config.toml
crop_scale_min = 0.5
rotation_deg = 10
method = "mae"
encoder_norm_position = "pre"
encoder_bias = "all"
encoder_qk_norm = false
encoder_layer_scale_init = 0.01
decoder_layers = 4
optimizer = "soap"
eps = 1e-08
one_sided = false
final_lr_fraction = 0.1
weight_decay = 0.0
adamw_weight_decay_other_params = 0.01
Rows from block 13 of the encoder of a small masked image model, named by matrix and row number. Rows with one number belong to one neuron. Each number is 128 + 24 x the weight over its row's rms, rounded and kept within 0 to 255. All counts start at 0.
After each neuron's rows are labels from the 100 images, of 14848, where the neuron reaches its largest size: "strongest on" is what is common among them. Only what is clearly more common there than usual is listed. The data: photos of arthropod specimens (BIOSCAN-5M).
# gate: MLP gate (encoder.blocks.13.mlp.gate.weight, 384x192), inputs 0-95
# fc1: MLP up (encoder.blocks.13.mlp.fc1.weight, 384x192), inputs 0-95
# fc2: MLP down (encoder.blocks.13.mlp.fc2.weight, 192x384, transposed), outputs 0-95

gate.213 [128 141 131 139 134 129 129 128 106 111 128  91 124 119 125 150 135 128 128 129 123 128 126  64 116  50 128 149 123 128 127 104 129 105 127 142 105 129 129 108 128 181 130 127 128  98 129 119 128 127 113 126 100 128 129 127 125 150 123 128 126 127 144 129 108  98 128 127 110 128  91 126 127 128 125 128 124  44 125 100 126 130 147 122 105 127 123  69 123 144 128  77 128 182 133 137]
fc1.213 [119 132 125 125 134 117 141 141 150 131 118 130 147 143 123 126 118 107 123 130 140 121 128 135  96  78 107 124 122 158 126 139 216 126 131 120 129 123 119 127 117 124 129 129  83 128 128 130 132 127 126   0 168  86 103 154 132 136 128 128 130 131  80 128 156 135 113 128 133 120 127 120 138 127 128 134 112 132 122 144 162 104 131 137 114 116 144 124 128 127 144 112 127 155 126  90]
fc2.213 [128 153 151 128 128 131 128 138  95 128 128  81 128 128 128 134 194 186 128 103 125 128 160 139 149 232 128 125 126 110 138 130 128 123 128 144 124 128  60 125 128 127 128 128 128 144 120  79 135 117 120 105 128 125 128 128  69 124  79 128 146 104 124 128 133  60 103 126 142 128 127  80 128 128 130 117 145 127 128 128 106 115 127 128 128  95 154 128 126 125  76 129 128 109 128 128]
strongest on: order Hemiptera

gate.362 [130 121 102 143 138 128 133 152  28 132 114 126 129 128 155 128 130 128 128 125 127 133 132 167 102  79 121 147 130 113 156 148 123 150 160 113 156 113 140 150 131  94 128 127 135 111 130 118 122 129 165 129 183 128 116 131 145 140 128 130 135 168 102 121 119 126 103 127 165 170 127 140 133 118 128  72 128 128 129 114 129 115 138 113 128 121 117 133 128 126  87 112 128 156 132 126]
fc1.362 [127 197 133 130 108 134 118 121 103 142 135 138 129 112 130 144  82 126  90 154 124 128 128 136 120  91 133 119 137 125 134 128 127 190 153 139 127 144 127 149 141 125 120 132 127 128 203 125 137 138 129 130  61 127 200 128 127 145 133 128 135 123 176  90 155 155 136 125 145 127 128   0 126 129 139 104 144 147  98  90 113 138 119 128 130 132 127 129 131 115 128 102 122 121 130 128]
fc2.362 [128 135 128 128 128 115 148 122 135 128 122 134 128 129 128  92 120 133 131 192 128 138 120 128 128  86 141 128 112 126 130 129 128 127 128 144 131 128 128  91 128 134 123 128 128 184 150  61 138  72 158 144 128 127 128 181 116 199 136 128 120 117 146 128 126 128 230 128 119 129 134  93 128 128 126 115 130 129 128 128  93 122 110 129 128 124  77 128 135 120 171 134 125 115 127 128]
strongest on: order Coleoptera

gate.266 [141 137 129 127 130 128 103 128 120 129 128 126 129 130 128  76 124 147 128 125 128 132 120 121 128 126 128 130 111 132 126 131 133 123 119 130 124 148 130 126 127 129 131 129 128 141 126 128 130 128 126 128 130 128 129 129 128 159 126 128 147 127 167 128 132 125 130 128 188 124 137  99 126 128 134 128 116 140 130 138 128 117 122 122 128 145  29 125 130 129 123 117 124 121 125 125]
fc1.266 [156 143 130 128 124 129  93 127 130 126 130 128 128 129 128  44 125 161 124 138 117 128 110  99 128 129 140 136 118 128 128 129 128 129 126 127 127 153 127 121 126 125 131 132 129 163 131 123 125 129 128 129 128 114 127 137 128 136 121 129 165 128 160 129 129 127 138 127 159 125 130  99 121 127 125 147 120 151 129 131 126 114 132 116 128 130  14 132 129 129 124 126 127 128 127 123]
fc2.266 [128 127 133 143 128 122 116 110 156 128 126 131 129 121 128  96 133 106 131 148 128 128 137 125 125  75 126 137 127 127 129 128 128 129 133 126 141 140 133 119 119 128 127 120 129 126 127 134 127 127 131 133 120 133 124 131 126 130 135 128 127 134 127 128 124 127 115 118 110 128 101 145 127 128 128 126 121 139 128 127 125 126 107 128 129  65 255 124 128 126 128 142 127 173 117 128]
strongest on: order Coleoptera

gate.212 [128 151 150 142 128 116 212 128   0 128 130 128 129 128 151 142 132 129 130  80  44 131 154 124 147   0 126 128 131 121 185 134 130 144 126 145 158 124 127 125 128 128 112 127 126 131 137 119 130 128 120 138 150 117 133 135  97 146 127 128 132 125  87 135 134 160 129 128 117 125 138 136 131 123  91 159 128 155 134 129 128 130 127 133 127 132 161 130 112 135 142  99 128 122 115 127]
fc1.212 [124 142 177 123 131 128 117 137 153 122 131 123 121 129 125 127 127 127 125  46 125 128 128 144 126 137 143 110 149 138 129 129 130 158 128 127 129 127 127 125 129 145 120 139 113 148 123 127 155 118 124 129 128 109 127 139 114 128 137 127 132 128 188 136 128 126 127 127 122  86 114  84 127 133 129 114 127 139 129 132 125 124 125 133  95  70 133 135 117 118 111  68 131  15 123 130]
fc2.212 [161 130   0 128 127 134 135 164 250 132 140 143 132 129 133 130 127 134 127 123 128 124 130 149 136  96 126 125 120 134 128 128 128 126 124 125 131 129 124 144 128 121 127 130 127 123 128 130 129 128 103 181 131 132 136 129 129 124 133 118  26 126 111 126 143 126 109 128 214 122 121 128 128 125 131 125 122 131 139 127 114 134 137 130 128  50 127 125 130 126 136 121 109 160 139 128]
strongest on: order Hymenoptera

gate.359 [129 127 128 110 130 128 124 135  79 126 123 128  56 130 131  13 127 124 123 134 149 125 223 128 132 133 130 131 115 124 121 130 127 141 129 119 163 125 141 121 130 182 106 128 125 128 144 137 130 133 120 127 147 134 109 133 130 112 127 127 110 123  47 126 124 131 180 128 116 129 121 179 130 125 139 128 125 128 125 127 133 133 123  65 111 128 129 116 130 129 130 137 127 129 130 133]
fc1.359 [132  74 101 147 127 120 126 128 131 129 133 130 142 159 124 252 122 130 128 119 122 131  78 124 125 129  96 129 127 134 156 128 128 118 123 129 127 128 124 126 127  84 153 130 124 129 129 104  46 125 133 135 124 127 125 122 126 132 126 128 131 132 138 128 129 157 126 128 144 127 131  67 128 126 124 155 115 131 137 131 126 128 129 158 139 128 130 127 111 201 127   6 131 126 131 121]
fc2.359 [128 127  87 129 129 122 125 130 118 136 102 121 125 126 129 129 118 128 141 138 129 113 130 132 128 137 129 125 141 163 148 125 129 118 130 128 141 128 125 115 128 127 125 117 130 130 128 128 137 139 128 127 136 128 123 127 132 126  74 133 118 177 149 123 130 135 128 128 117 133 129 126 128 128 131  96 124 126 130 128 127 119 127 129 130 255 184 128 128 172 128 128 140 153 136 122]
strongest on: order Hymenoptera

gate.282 [129 131 129 122 121 122  74 136 143 129 131 129 127 113 130 138 156 125 144 112 112 116 119 131 129 129 138 119 117  56 135  90 117 128 126   0 110 128 129 115 128 128 131 136 122 127 120 132 165 136 120 128 124 116 131 137 130 130 132 125 255 117 125 125 120 147 127 127 191 130 126 124 131 127 142  95 126 118 122 133 116 113 125  85 112 127 141 113 128 131 155 139 128 138 119 150]
fc1.282 [117 123 133 127 124 125 103 129 129 165 129 128 132 118 127 119 216 122 126 103  65 125 112 123 119 115 125  99  62 116 135 120  91 107 126  30  99 126 133 126 129 128 132 113 125 161 121 127 131 127 110 128 125 112 132 134 128  93 127 128 191 112  58 139 137 144 133 133 121 151 128 129 140 126 126  86 103 129 122 130 113 126 128 180 168 129 144 103 136 119 169 138 134  58 109 146]
fc2.282 [128 131 128 128 128 184 142 131  82 128 117 134 128 128 128 152 124  63 120 127 128 128 159 124 128 155 128 128 138 111 128 160 128  82 128  80  98 128 132 110 128 128 127 128 128 119 135 127 156 138 133 132 128 161 128 102 118 119  95 129 130 124  12 128 143 128 122 127 104 128 132  86 128 128 121 189  96 125 128 128 135 115 122 127 128 125 118 128 134 123 133  99 128 138 128 128]
strongest on: order Lepidoptera

gate.345 [125 119 142 116 126 132 110 119 149  80 128 128 149 128 118 137 145  69 131 139  97 134 139 136 124 145 125 150 134 184 127 112 129 190 106 109  54 106 122 167 130 106 141 107 147 175 146 129  38 118 136 124 128 130 161 155 126 124 126 135 128 105 175 108 133 127 143 127 123 144  97 129 125 131 122 130 131 128 130 105 183 127 151 117 136 129 124 128 138  86 218 125 164 165 130 127]
fc1.345 [130 123 142 130 123 132 148 148 103 124 143 127 134 124 144 121 126 127 124 110 133 129 110  97 151 124 126  91 128 123 108 142 128 117 131  57 124 129 132 121 130 135 122 184 130 127 160 120 130 131 151 158 128 172 126 135 131 137 131 128 166 153 199 112 128 160 124 128  99 131 122 117 111 129 135 205 118  63 131 127 106 148 126 131 132 123 186 133 134 128 128 178 132  88 114 131]
fc2.345 [128  99 128 128 128 148  70 125 129 128 123  79 128 128 128 132 130  87 163 119 128 127 130 132 125 185 128 128 121 127 128 128 128 109 128  69 122 128 132 162 128 120 128 128 128 113 157 142 132 109 129 128 128 127 128 128  74 130 128 127 103 159 201 128 124 128 130 167 170 128 127  77 128 128 142 126 173 128 128 128 175 103 130 128 128 152 127 128 138  75 129 127 128 109 127 128]
strongest on: order Coleoptera

gate.175 [129 125 109  71 120 102 133 130 134 134 124 128 126 130 132 129 123 124 126 126 144 137 129 194 115 255 108 147 112 130 115 118 133 124 123 138 106  94 122 175 124 125 128 144 102 126 138 123 151 109 130 124 141 144  96 122 142 133 134 126 146 128 135 125 115 138 145 124 130 128 112 149 112 129 128 123 116 125 120 130 138 115 135 139 109 132  59 128 127 135 138 111 115 128 132  99]
fc1.175 [135 136 125 136 135 154 127 130 139 128 131 121 145 124 134 144 134 128 141 136 103 120 117  31 130 106 152 132 139 130 137 137 125 130 128  80 130 142 105 112 154 151 128 102 127 128 119 133 126 134 127 124 129 111 130 130  99 129 129 130 117 122 184 140 129 106 103 130  69 154 129 112 119 144 120 147 124 131 144 127 125 139 110 110 153 126 134 134 128 113 145 228 129  96 108 128]
fc2.175 [135 127  93 163 128  77 189 138 151 128 111 138 128 123 129 112 137 132 128  90 128 141 120 123 130 250 128 130 134 105 135 127 128 140 128 123 109 128 127 111 125 115 132 128 130 154 139 124 167 125 113  98 129 130 132 126 132 124 113 142  46 115  78 125 167 129 144 139  70 127  99 143 128 128 131 128 126 118 130 128 151 167 126 117 126 161 125 128 145 103 130 165 128 129 126 130]
strongest on: order Coleoptera

gate.86 [127 212 126  77 130 128  76 136  33 115 128 135 124 123 124 158 128 130 135 126 115 112 120 128 109 133 127 128 138 113 125 112 118 105 126  31 132 137 125  48 134 125 127 101 125 128 129 121 128 131 137 128 152 127 140 130 128 127 125 137 110 143 127 128 116  98 118 129 128 125 129  56 125 120 126 126 108 126 123 129 119 127 128 117 126 130 186 130 143 127 146 108 127 141 126 132]
fc1.86 [128 129 130 129 123 131 126 126  53 133 126 128 131 127 129 126 130 142 127 130 128 127 132 131 129 127 131 127 127 122 129 130 126 127 128 127 131 140 123   0 127 129 122 117 129 128 129 125 125 127 131 126 130 128 127 128 126 127 124 128 122 134 128 130 139 127 126 128 129 126 124 130 130 128 126 127 130 122 126 128 124 126 128 136 128 128 127 128 129 124 172 131 126  92 128 128]
fc2.86 [128 130 129 128 124  85 156 117 123 125 126 133 121 125 135 129 126 128 128 145 128 128 127 130 129 128 127 128 130 118 161 117 123  18 128 130 142 128 136 130 126 133 128 128 132 129 124 133 128 127 138 146 128 127 132 128 128 123 127 134 128 125 114 120 110 129 124 126 128 128 129 126 139 133 131 134 130 132 122 128 210 125 130 128 126 128 139 128 129 128 135 128 118 136 126 125]
strongest on: order Lepidoptera

gate.3 [157 109 164 135 131 142 140 129 102  85 114 142 123 128 144 108 138 128 127 127  80 109 141 115 127 138  69 148 126 184  98 132 131 144 129 123 114 127 130 124 128 124 174 171 128 118 118 163 149 112 160 140  99 123 130 121 144 124 128 111 124 133  77 148 124 104 125 128 101 103 131 172 129 128 129 126 129 156 141 128 179 133  57 136 114 127 126 128 117 142 171  97 122 122 148 131]
fc1.3 [124 108 116 126 124 117 118 111 100 111 135 127 129 135 127 119 125 132 135 132 144 146 130 138 125  42 134 146 126 112 133 147 120 210 129 129 128 128  91 125 132 116 106 122 126  60 117 102 108 125 120  88 125 147 128 137 140 135 129 129 133 123 127 118 160 108 141 123 202 109  59 126 125 128 127  41 175 157 137 155 152 134 135 123 125 128 106  99 183 130 163 131 126 150 184 151]
fc2.3 [128 127 131 128 128 142  43 119 133 128 137 142 128 128 128 143 203 131 124 102 128 131 137 127 128 131 128 128 132 125 140 128 128 141 128  57 130 128 140 129 128 128 127 128 129 102 129 128 150 125 145 150 128 133 128 128 193 117 186 130 165 147 253 128 133 127 128 127 136 127 131 164 128 128 120 142 106 126 129 128  77 136 122 128 128 154 130 128 115 158  95 125 128 204 132 128]
strongest on: order Hymenoptera

gate.33 [130 157 100 132 127 122 234 126   0 131 132 128 126 126 124 142 124 119 141 157 148 129  72 124  83 127 134 126 130 165 130 110 132 102 127 142 132 134 127 129 128 127 141 157 120 131 122 129 177 124 128 147 127 136 139 126 127 116 125 129 127  44  99 125 126 144 119 135  97 130 128 167 130 117 130 124 151 111 126 112 126 128 126 137 122 124 136 132 131 131 134 133 128 130 131 119]
fc1.33 [135  55 127 129 127 131   0 139 129 124 128 131 135 141 123  93 110 126 126  87 123 119 129 130 137 122 125 129 125 100 130 126 121 166 117  80  95 125 128 135 127 125 100 123 138 128 138 124 120 130 130  95 133 113  96 159 135 137 130 129 128 126 163 128 138 129 148 128 150 126 129 126 129 127 113 125  98 119 148 156 136 131 123 130 156 176 108 123 126 132 123 111 134 145 125 152]
fc2.33 [126 255 124 130 130 143 255 130 125 129 129 123 130 135 124 135 111 130 135 138 129 112 125 147 135  86 126 130 132 131 130 132 134 120 125 128 107 129 128 133 126 131 127 125 130 138 129 126 127  57 146 120 137 122 129 133 139 127 131 131 172 148 141 128 139 132 128 110 126 128 115 121 134  75 125 138 120 127 130 129 135 132 137 133 127 177 122 132 139 130 126 129 122 117 127 129]
strongest on: order Hymenoptera

gate.105 [160 135 127 115 141 125  43 132 151 136 128 124 160 125 127 127 124 127 132 143  93 129 120 128 136 133 124 130  92 124 152 120 105 139 131  93 159 135 132 114 118  93 126 126 123  88 177 124 101 146 103 118 136 129  95 133  88 134 144 145 120 108 140 162 107 132 130 139 154 145 141 103 106 133 135 126 148 129 123 131  92 119 129 121 134 144 156 130 138 128  86  44 129 162 138 125]
fc1.105 [129 130 128  88 134 130 145 122 160 188 103 129 147 109 133 146 136 127 134 129 127 141 131 125 122 118 120 128 133 129 129 128 126 132 135 123 139 121 133 115 154 114 129  73 134 125 129 138 127 128 130 113 134 129 127 127 139 151 125 128 110 147  96 126 128 157 114 127 129 131 145  82 131 128 131 109 173 127 125 126 120 123 128 119 127 147  90 124 110 128 132   0 125 128 115 113]
fc2.105 [128 165 128 129 128 148 106 105 129 128 142 123 119 128 128  95 130 123 106 129 128 143 114 129 119 149 128 120 127 126  76 131 128  89 128 124 120 128 139 126 129 128 127 128 127 131 157 127 127 121  95 126 128 130 131 131 158 117 132 119 112 128 141 128 122 133 128 163 127 138 128 137 128 128 128 128 127 123 132 128 169 139 119 128 127 126  75 128 127 119 124   0 127  90 117 144]
strongest on: order Coleoptera

gate.52 [206 113 116 128 137 126 129 117  47 123 118 131 130 129  49  73  66 129 132 129 134 131 122  33 155 136 131 126 134 105 106 126 146 100 118 123 123 127 129 191 129 124 126 125 128 128 136 127 127 125 109 128 162 141 131 132 109 101 128 128 136 151 215 145  82 126 179 128 127 120 110 164 126 128 127 123 121 134 151 117 142 125 125 145 125 151 118 126 130 126 169  98 128 103 131 126]
fc1.52 [164 105 114 123 126 122 131 107 148 112 118 129 126 137 110 125 113 168 123 123 128 111 120 133 129 128 134 123 140  21 122 138  88  87 175 106 101  92 119 142 125 128 163 204 128 104 124 123 120 130 170 134 126 116 127 130 110 128 126 127 117 144 171 155 132 146 173 128 164  90 167 128 121 134 128 113 127 119 169 125 119 101 122 172 131 126 166 126 137  93 151 118 134 118 117 137]
fc2.52 [128 155  97 128 128 132 126 163 128 128 128 121 128 128 128 181 124 185 118 187 128 127 134 127 124 174 128 128 114  93 105 128 128 134 128  86 133 128 128 106 128 114 128 128 128 129 129 130 124 116 154 134 128 117 128 128 128  47 104 128 166 194 126 128 177 128 139 115 130 128 128 125 128 128  90 126 111 118 128 128 117 129 142 126 128 116 120 128 117 137 126 128 128 126 127 130]
strongest on: order Hemiptera

gate.140 [115 129 158 126 124  87 129 129 218  96 129 125 126 143 174 127 124 128 128 119 128 135 123 174 135 127 119 128 128 127 105 101 129 130 119 128 179 127 109 157 129 128 128 127 154 128 132 129 123 127 126 128 126  86 141 126 117 130 136 127  59 126 128 125 131  33 115 130 145 123 136   0 126 128 126 117 124 125 139 131 188 127 120 127 125  73  74 137 118 120 128 131 127 137 128 141]
fc1.140 [137 129 125 130 129 128 116 123   0 145 124 127 127 116 127 122 135 116 123 132 126 118 129 106 118  88 131 130 129 128 138 122 125 116 142 139 102 128 141 105 149 129 127 143  89 128 119 129 130 132 127 130 129 131 117 140 134  84 127 130 150 129 125 132 127 205 132 120  99 127 132 255 131 128 128 121 135 110 128 122  80 123 131 131 174 153 173 124 127 140 115 162 129 118 108 130]
fc2.140 [129 128 142 126 129 137 176 165 215 127 121 126 129 135 143 139 133 130 124 117 128 123  58 128 131 136 129 129 130 132 136 129 135 135 130 148 137 130 131 157 128 128 129 130 119 136 181 121 186 129  71 138 122 128 128 139  93 126 220 132 106 101 172 125 139 128 113 137 131 126 141 136 134 130 106 157 127 146 136 122 144 103 118 116 133 122   7 132 144 218  83 169 117 103 113 124]
strongest on: order Diptera

gate.91 [145 127 126 122 135 132 124 130 136 123 128 121 127 127 127 128  99 121 118 120 128 123 135 106 124 113 128 123 128 130 128 130 135 130 131 102 133  87 122 131 123 109 130 122 133 123 127 128 126 127 108 115 136 121  88 130 116 128 128 133 120 119 127 152 130  84 127 129 160 124 130 126 159 126 103 102 148 128 125 129 129 128 125 141 121 151 112 132 132 129 146 130 129  88 117 128]
fc1.91 [131 110  28 129 128 122 134 128 130 133 132 128 123 129 127 125 128 167 126 164 114 100 128 128 119 108 132 122 142 145 151 118 138 128 128 125 133 158 127 122 124 107 128 119 141 138 127  99 126 111 115 168 134 125 125 113 130  84 128 131 131 114 144 128 135 167 145 132 155 128 128 120 127 127 129 144 131 109 130 125 105 131 128 128 127 126 122 125 116 248 125  85 124 128 159 140]
fc2.91 [126 127 126 116 130 125 128 132 129 128 115 131 127 128 128 122 111  96 135 131 130 127 150 114 128 105 129 127 118 121 128 127 126 127 127 123 118 134 129 132 112 129 124 133 134 127 129 130 131 120 129 144 128 127 128 126 128 142 127 126 102 111 122 141 134 139 138 136 148 123 128 123 128 124 126 129 105 118 127 126 135 127 127 126 107 255 184 130 124 255 130  95 126 254 144 129]
strongest on: order Hemiptera

gate.203 [138 116 124  96 110 134 139  82 127 140 126 129 128 123 131  99 128 128 124 110  71 126 127  88 133 152 125 142 181 146 138  88 123 123  90 132 130  69 128  60 117 122 174 141 129 174 127 128 128 125 127 128 119 130 128 126 128 132 127 131 131 129 125 122 128 139 135 129 132 133 102 180 135 139 128 127 101 109 132 132 132 127 126 125 120 184 123 114 113 150 198 133 133  48 117  94]
fc1.203 [190 130 129 128 118 126 159  66 111 128 213 127 130 129 141   0 116 128 125 128 138 147 122 202 131 129 117 116 125 136 106 114 127 127 157 131 129 139 142 151 128 135 125 184 132 128 113 129  99 124 124 129 138 129 131 189 130 124 127 125  91 128  82 124  89 128 123 130 159 125 136 176 126 125 127 126 129 116 110 159 137 127 136 129 137 129 133 129 110 118 154 118 137 129 132 163]
fc2.203 [128 123 132 128 128 111 120 130 129 128 119 127 128 128 128 166 110 138 128 124 128 128 149 131 129 131 128 128 120 106 129 128 128 164 128 128 124 128 128 131 128 128 131 128 128  74 127 128 125 129 125   0 128 118 128 124 123 121 126 128  68 113 108 128 126 128 121 128 128 128 128 151 128 128 126 122 127 128 128 128 146 128 128 128 128 133 126 128 127 128 128 198 128 139 129 128]
strongest on: order Hemiptera

gate.233 [106 176 125 122 138 152 138 107  79 127 134 132 131 158 136 149 118 127 138 127 116 104 133 111 131 140 135 137 127 166 132  76 132 122 130 124 124 109 117 131 118 128 138 124 128 131 132 133  74 138 137  89 105 124 129 132 136 118 128 129  62  79 109 108 140 126 140 124 156 128 138 104 142 118 128 133 124  62 135 144 127 118 104 122 127 126  57 108 123 124 140  62 126 165 129 183]
fc1.233 [148 131 130 102 130 102  93 150 130 112 126 131 125 110 135 114 142 142 124 129 165 130 179 126 128 124 132 128  97 102 147 130 128 132 147 151 152 142 104 140 123 127 125 138 121 158 104 129 144 120 138 127 146 136 141 118  98 134 129 127 161 132 181 136 124 187 145 129 134 118 118 111 135 134 118 110 119 156 132 139 143 122 133 128  97 103 142 142 131 129 124 155 128 134 138 117]
fc2.233 [128 156  92 112 128 113 129 128  59 128 138 132 131 128 127 133 128 148 122 124 130 160 111 139 145 183 130 131   0 128 127 132 131 149 128 187 129 128 161 136 128 124 126 124 129 140 128 130 144 130 135 109 128 130 128 132 135 128  66 128 123 155 179 140 132 108 250 155 146 168 100 131 129 173 128 155 142 129 127 127  60 136 145 119 165 139 104 129 147 120 140 108 128 132 125 107]
strongest on: order Hymenoptera

gate.130 [126 137 139 139 122 152 112 130  61 123 178 138 131 132  96 131 123 132 133 120  81 128 151 108 127 160 153 130 127 130 127 108  94 128 128 210  89  73 125 130 127 148 136 137 132 118 131 152 126 147 110 124 133 160 123 130 105 109 126 129 140  91 127  76 140 105 131 130 143 149 117  97 115 124 122 128 136 148 101 168 164 118 129 120 125 127 139 136 138 117  57  98 129 163 130 113]
fc1.130 [120 167 144 117 133 136 128 147  74 120 147 128 121 128 122 128 124 133 136 122 146 126 137 135 109 164 136 135 107 147 128  73 121 124 119 200   0 121 178  66 129 124 146 123 133 151 145 119 129 130 110 139 132 156 132 129 125 153 128 129 159 113 169 128 130 122 119 128 152 128 129 146 121 128 126 140 139 127 120 141 135 127 116 103 131 131 232 124 122 110  76  70 116 125 108 131]
fc2.130 [128  72 124 128 128 131 155 127 198 128 111 129 128 128 128 106 125 117 120 131 128 129 104 133 128 104 128 128 114 138 118 125 128 134 128 128 115 128 128  87 128 123 128 128 128  62 125 128 160 121 117 139 128 126 128 128 121 143 163 128 151 143 149 128 127 128 127 128  15 127 128 161 128 128 131 131 133 127 128 128 141 156 125 128 128 125 129 128 128 136 129 152 128 120 130 128]
strongest on: order Coleoptera