{
  "crop_scale_min": 0.5,
  "rotation_deg": 10,
  "encoder_norm": "rmsnorm",
  "encoder_fused_qkv": false,
  "optimizer": "soap",
  "learning_rate": 0.0027,
  "eps": 1e-08,
  "adamw_weight_decay_other_params": 0.01
}
Rows from block 12 of the encoder of a small masked image model, named by matrix and row number. Rows with one number belong to one neuron. Each number is 500 + 25 x the weight over its row's rms, rounded and kept within 0 to 999. All counts start at 0. Numbers have three digits each.
Before each neuron's rows are labels from the 100 images, of 14848, where the neuron reaches its largest size: "strongest on" is what is common among them; "colour at peak" is the nearest of a few named colours to the mean colour under the peak. Only what is clearly more common there than usual is listed. The data: photos of arthropod specimens (BIOSCAN-5M).
# gate: MLP gate (encoder.blocks.12.mlp.gate.weight, 384x192), inputs 0-63
# fc1: MLP up (encoder.blocks.12.mlp.fc1.weight, 384x192), inputs 0-63
# fc2: MLP down (encoder.blocks.12.mlp.fc2.weight, 192x384, transposed), outputs 0-63

strongest on: order Coleoptera
colour at peak: grey
gate.301:496505499509489500480499330481502500531497506407497496502500521490451504491500511500551589500511499500474504504509498498500505504512488500508528496501500515499504517565505499499498503504499507
fc1.301:507444497491503500506501494564498503497505507630500509497499493496550492507489481500442438500492506500499506501474502517501493501469499502500474505492505499504502493374501478500500497490500498
fc2.301:500536500498463503485501493539504491534506500461459500484501498483496501451493490500493494501503505462487506495493497623498508500497504500519489513485503503498497494500496507503500489500500510

strongest on: order Coleoptera
colour at peak: pink
gate.270:501498522499499509495478504482500485559506490496501499503497461502493516501505493510506498503529505501494499461505499491500513498484522505487516492503493467499501498509499503502500492502363506
fc1.270:506496511498498510501463527491499460538504505502504511500492487500500512451500465508507497505501500512496506476499491488500506498478520502498507489507490472496504499528503497496501490507360503
fc2.270:503488496493486501545502500534510502496498499438497498487489507500500500550506506509508498503455488492551503500500496512483499503503438502496500499502484500471498500504503499494507490517665467

strongest on: order Diptera
colour at peak: grey
gate.313:493495512514504542497499550523505494500496481570499507532519500511496487494448509496485478501573498501519496506532495502481499505420500526501503481490497500501487502482507513473486513505499493
fc1.313:493497515519498507466450524512500467506500497500501519502497482507465495485488507486467506502482505468511519502500489576501500451472478483504509479492490494543484509502519497495498502494504500
fc2.313:500537504500467500431482476479516499481508507499537514487499480501500503500501526487506496500478533488495500500533506446502521499501495491479505517496518493515523500495508476502500515499421491

strongest on: order Coleoptera
colour at peak: white
gate.182:493499483491500515507519512562493503502500420510509459502499471486500526523518503482495448501501478494505515477495500483492476496528494541483501513515510493503500501503502515490511504483575501
fc1.182:489510508500500413481500509513526499502501444492499494502517461501516508505534516500468442501504502465496400496567505555508570507487499500499494475499501496457487500505512514502501549507505501
fc2.182:500492475496500452487489498536507496481500489501483491508495488494518555448495478504457500499498501489592498503491475501596541500500482500498502502499499447459473500509496481495500512508521483

strongest on: order Hymenoptera
colour at peak: grey
gate.260:493537475505486525538501498437449531514499489506509487501526495501492519501596539515495531504496503509500456499499450524484579458486491491498410500505591554497538511494500478496496439497482484
fc1.260:499477524504480511477553500495508482496504499499499501487477452473503485497418507500517499478494485478505501504546501500516497539496489500480501469497497487499492499498512493501495591472522492
fc2.260:500454532500502491638510401501510500496498502491492499581513489513506511497500500508503508501500500483499507499471485496512494500506494518510500467465529502504522503496482535526500476501465486

strongest on: order Diptera
colour at peak: grey
gate.350:500502496506496498501504478566501500499500438504445495537499508473495585500505500499500499500508500501500563529507510487500496530500500500490500501520500512550498487501500500500499497500500500
fc1.350:521460500508500501511501467511502500501500469501497478503516503502502501498494499500500500500498499487508571497500498513490501500492501502500475508500500496521500500498500492499500530500465500
fc2.350:500510547500511500493500526431591500500500500485501500524500475494500482500500500500490500500500477489475500500506500371492498500500503500501500488518507499500498500500500511500500501500513493

strongest on: order Coleoptera
colour at peak: black; brown
gate.63:489496524499512510497497511491492499501502501519475430492527503510500501493501467500484470497547499519502501519496486498466498502492533448508484468485491475495503478503489502511500523508485484
fc1.63:503503500499479493479500500485510500504499495381498507514485499500523504595499517507502502495495495476489500500514517498506485500511492527504510494488497503502471507498525479497487499512484503
fc2.63:500474501498500502502491505532472499492495500499514498500507496500499476467508487502499492501500490502516489497511512509503514496500524479483495493508500496500487501503506500507500520503507470

strongest on: order Coleoptera
colour at peak: black; brown
gate.255:497498497464513500485501222505498499499504501525500500500513500500501512504451500497542498496500500509500504500502500498506508500500503498501495500502501498496497503501501491506494489500496502
fc1.255:502531497527486518551500731497506498499499498494500500500502500502499500502515496501499503500510500495499501501502494505494490504500495499530509501498500503503501501500500515496500499497504498
fc2.255:495495502499501493500489594500529494547500499487492495458502500504500353510499500500538500502505514500490499499499500502529512503500500502503500501498500496526529501492500504506500503507543505

strongest on: order Coleoptera
colour at peak: brown; grey
gate.300:502458489501501505500485499495499501495498457499483499502475502495508500497519511494498498506511510502497537503496498499508497492512507499500515487488498505505500498496496473514500500504496539
fc1.300:497517502497500500499506500501481502504502512550518497500521499499499512503500487499501509490488488502500469498484509503498503500490496499499489502509501491500500498505502498493499503497505472
fc2.300:500492502505492473497497544583477498509486502534500482524504500499499502494500514504505468499502501501532496507540506480501490498489496501499512526472485509509509498500506501500500520500458507

strongest on: order Coleoptera
colour at peak: grey
gate.149:500511499502495509507478499501493497501501516598584499497495494457500507498511512494504493490486435483499503501493497514493530506496500495480485553515495510500511495498500503502501514491527500
fc1.149:511487471492516496493542493391494514497500528493494515490534495493511514468497499504509498501499498530531523498508526496499484495502501512505526508494500534505499509497495468511500511499496447
fc2.149:500501491500485503543544542563499508487500500554528506484503472482513531506501492500469500500503494524542482501498500498494555500500489501517500514502472504501499500498469484511500564500426437

strongest on: order Coleoptera
colour at peak: brown; grey
gate.344:514422499502501507489457499499501500495502502496499497500501434500490499502494500500496492511474498503497488501498500528493504509491502516484491507495499515503493504516499512499505496414491501
fc1.344:517433503497514500496470531499500501498503503498496484496499448498496499499464500500492498508485497501490491500515500529499505499500504505495505522496505501503498494529507516499506497463492500
fc2.344:496524498502496502503500467496502482498501506494501512498503501507500506504500489489499498492494499499502500500503498497498496489500501494493498499511495508498502505494503520499495500500499499

strongest on: order Coleoptera
colour at peak: pink
gate.286:486498500481479516489551435535501506500503543485511482446441504499516504501527501502500507484514506498505500494495503458500510499527500550498505540474497471499511499497510505494506430499529489
fc1.286:486486518504480497487534531486481471511497503415513444485511504494517503531512503496492500457469501526517480487505530504527520502503500526495509501465511498558498510505505539497514435481459510
fc2.286:500525500502519508473436532500520502494502504450500499496498583497493557501498480495584492500503505508502499505506516534486501499503525498541501463501505558419514502501495509493500472495502494

strongest on: order Coleoptera
colour at peak: white
gate.360:487488482499507499499487528459538493464503483445456511498519552538354513502517491533496586500478497508522557478486487475499477480526520499504499531498502500502520489497502481504497491496530518
fc1.360:482517509502490502459501451553495500500498549521523516494488491489521494498499534491503428495496499514493462500494502541496622511462498504514484509508498486502495533481501496498500506502382485
fc2.360:500492512501473505467493513527500502468500494477515497507496510592489464498502495500510508505514504486494498522470508506497569500408499501495501514497515415526499508501515444497500488503512512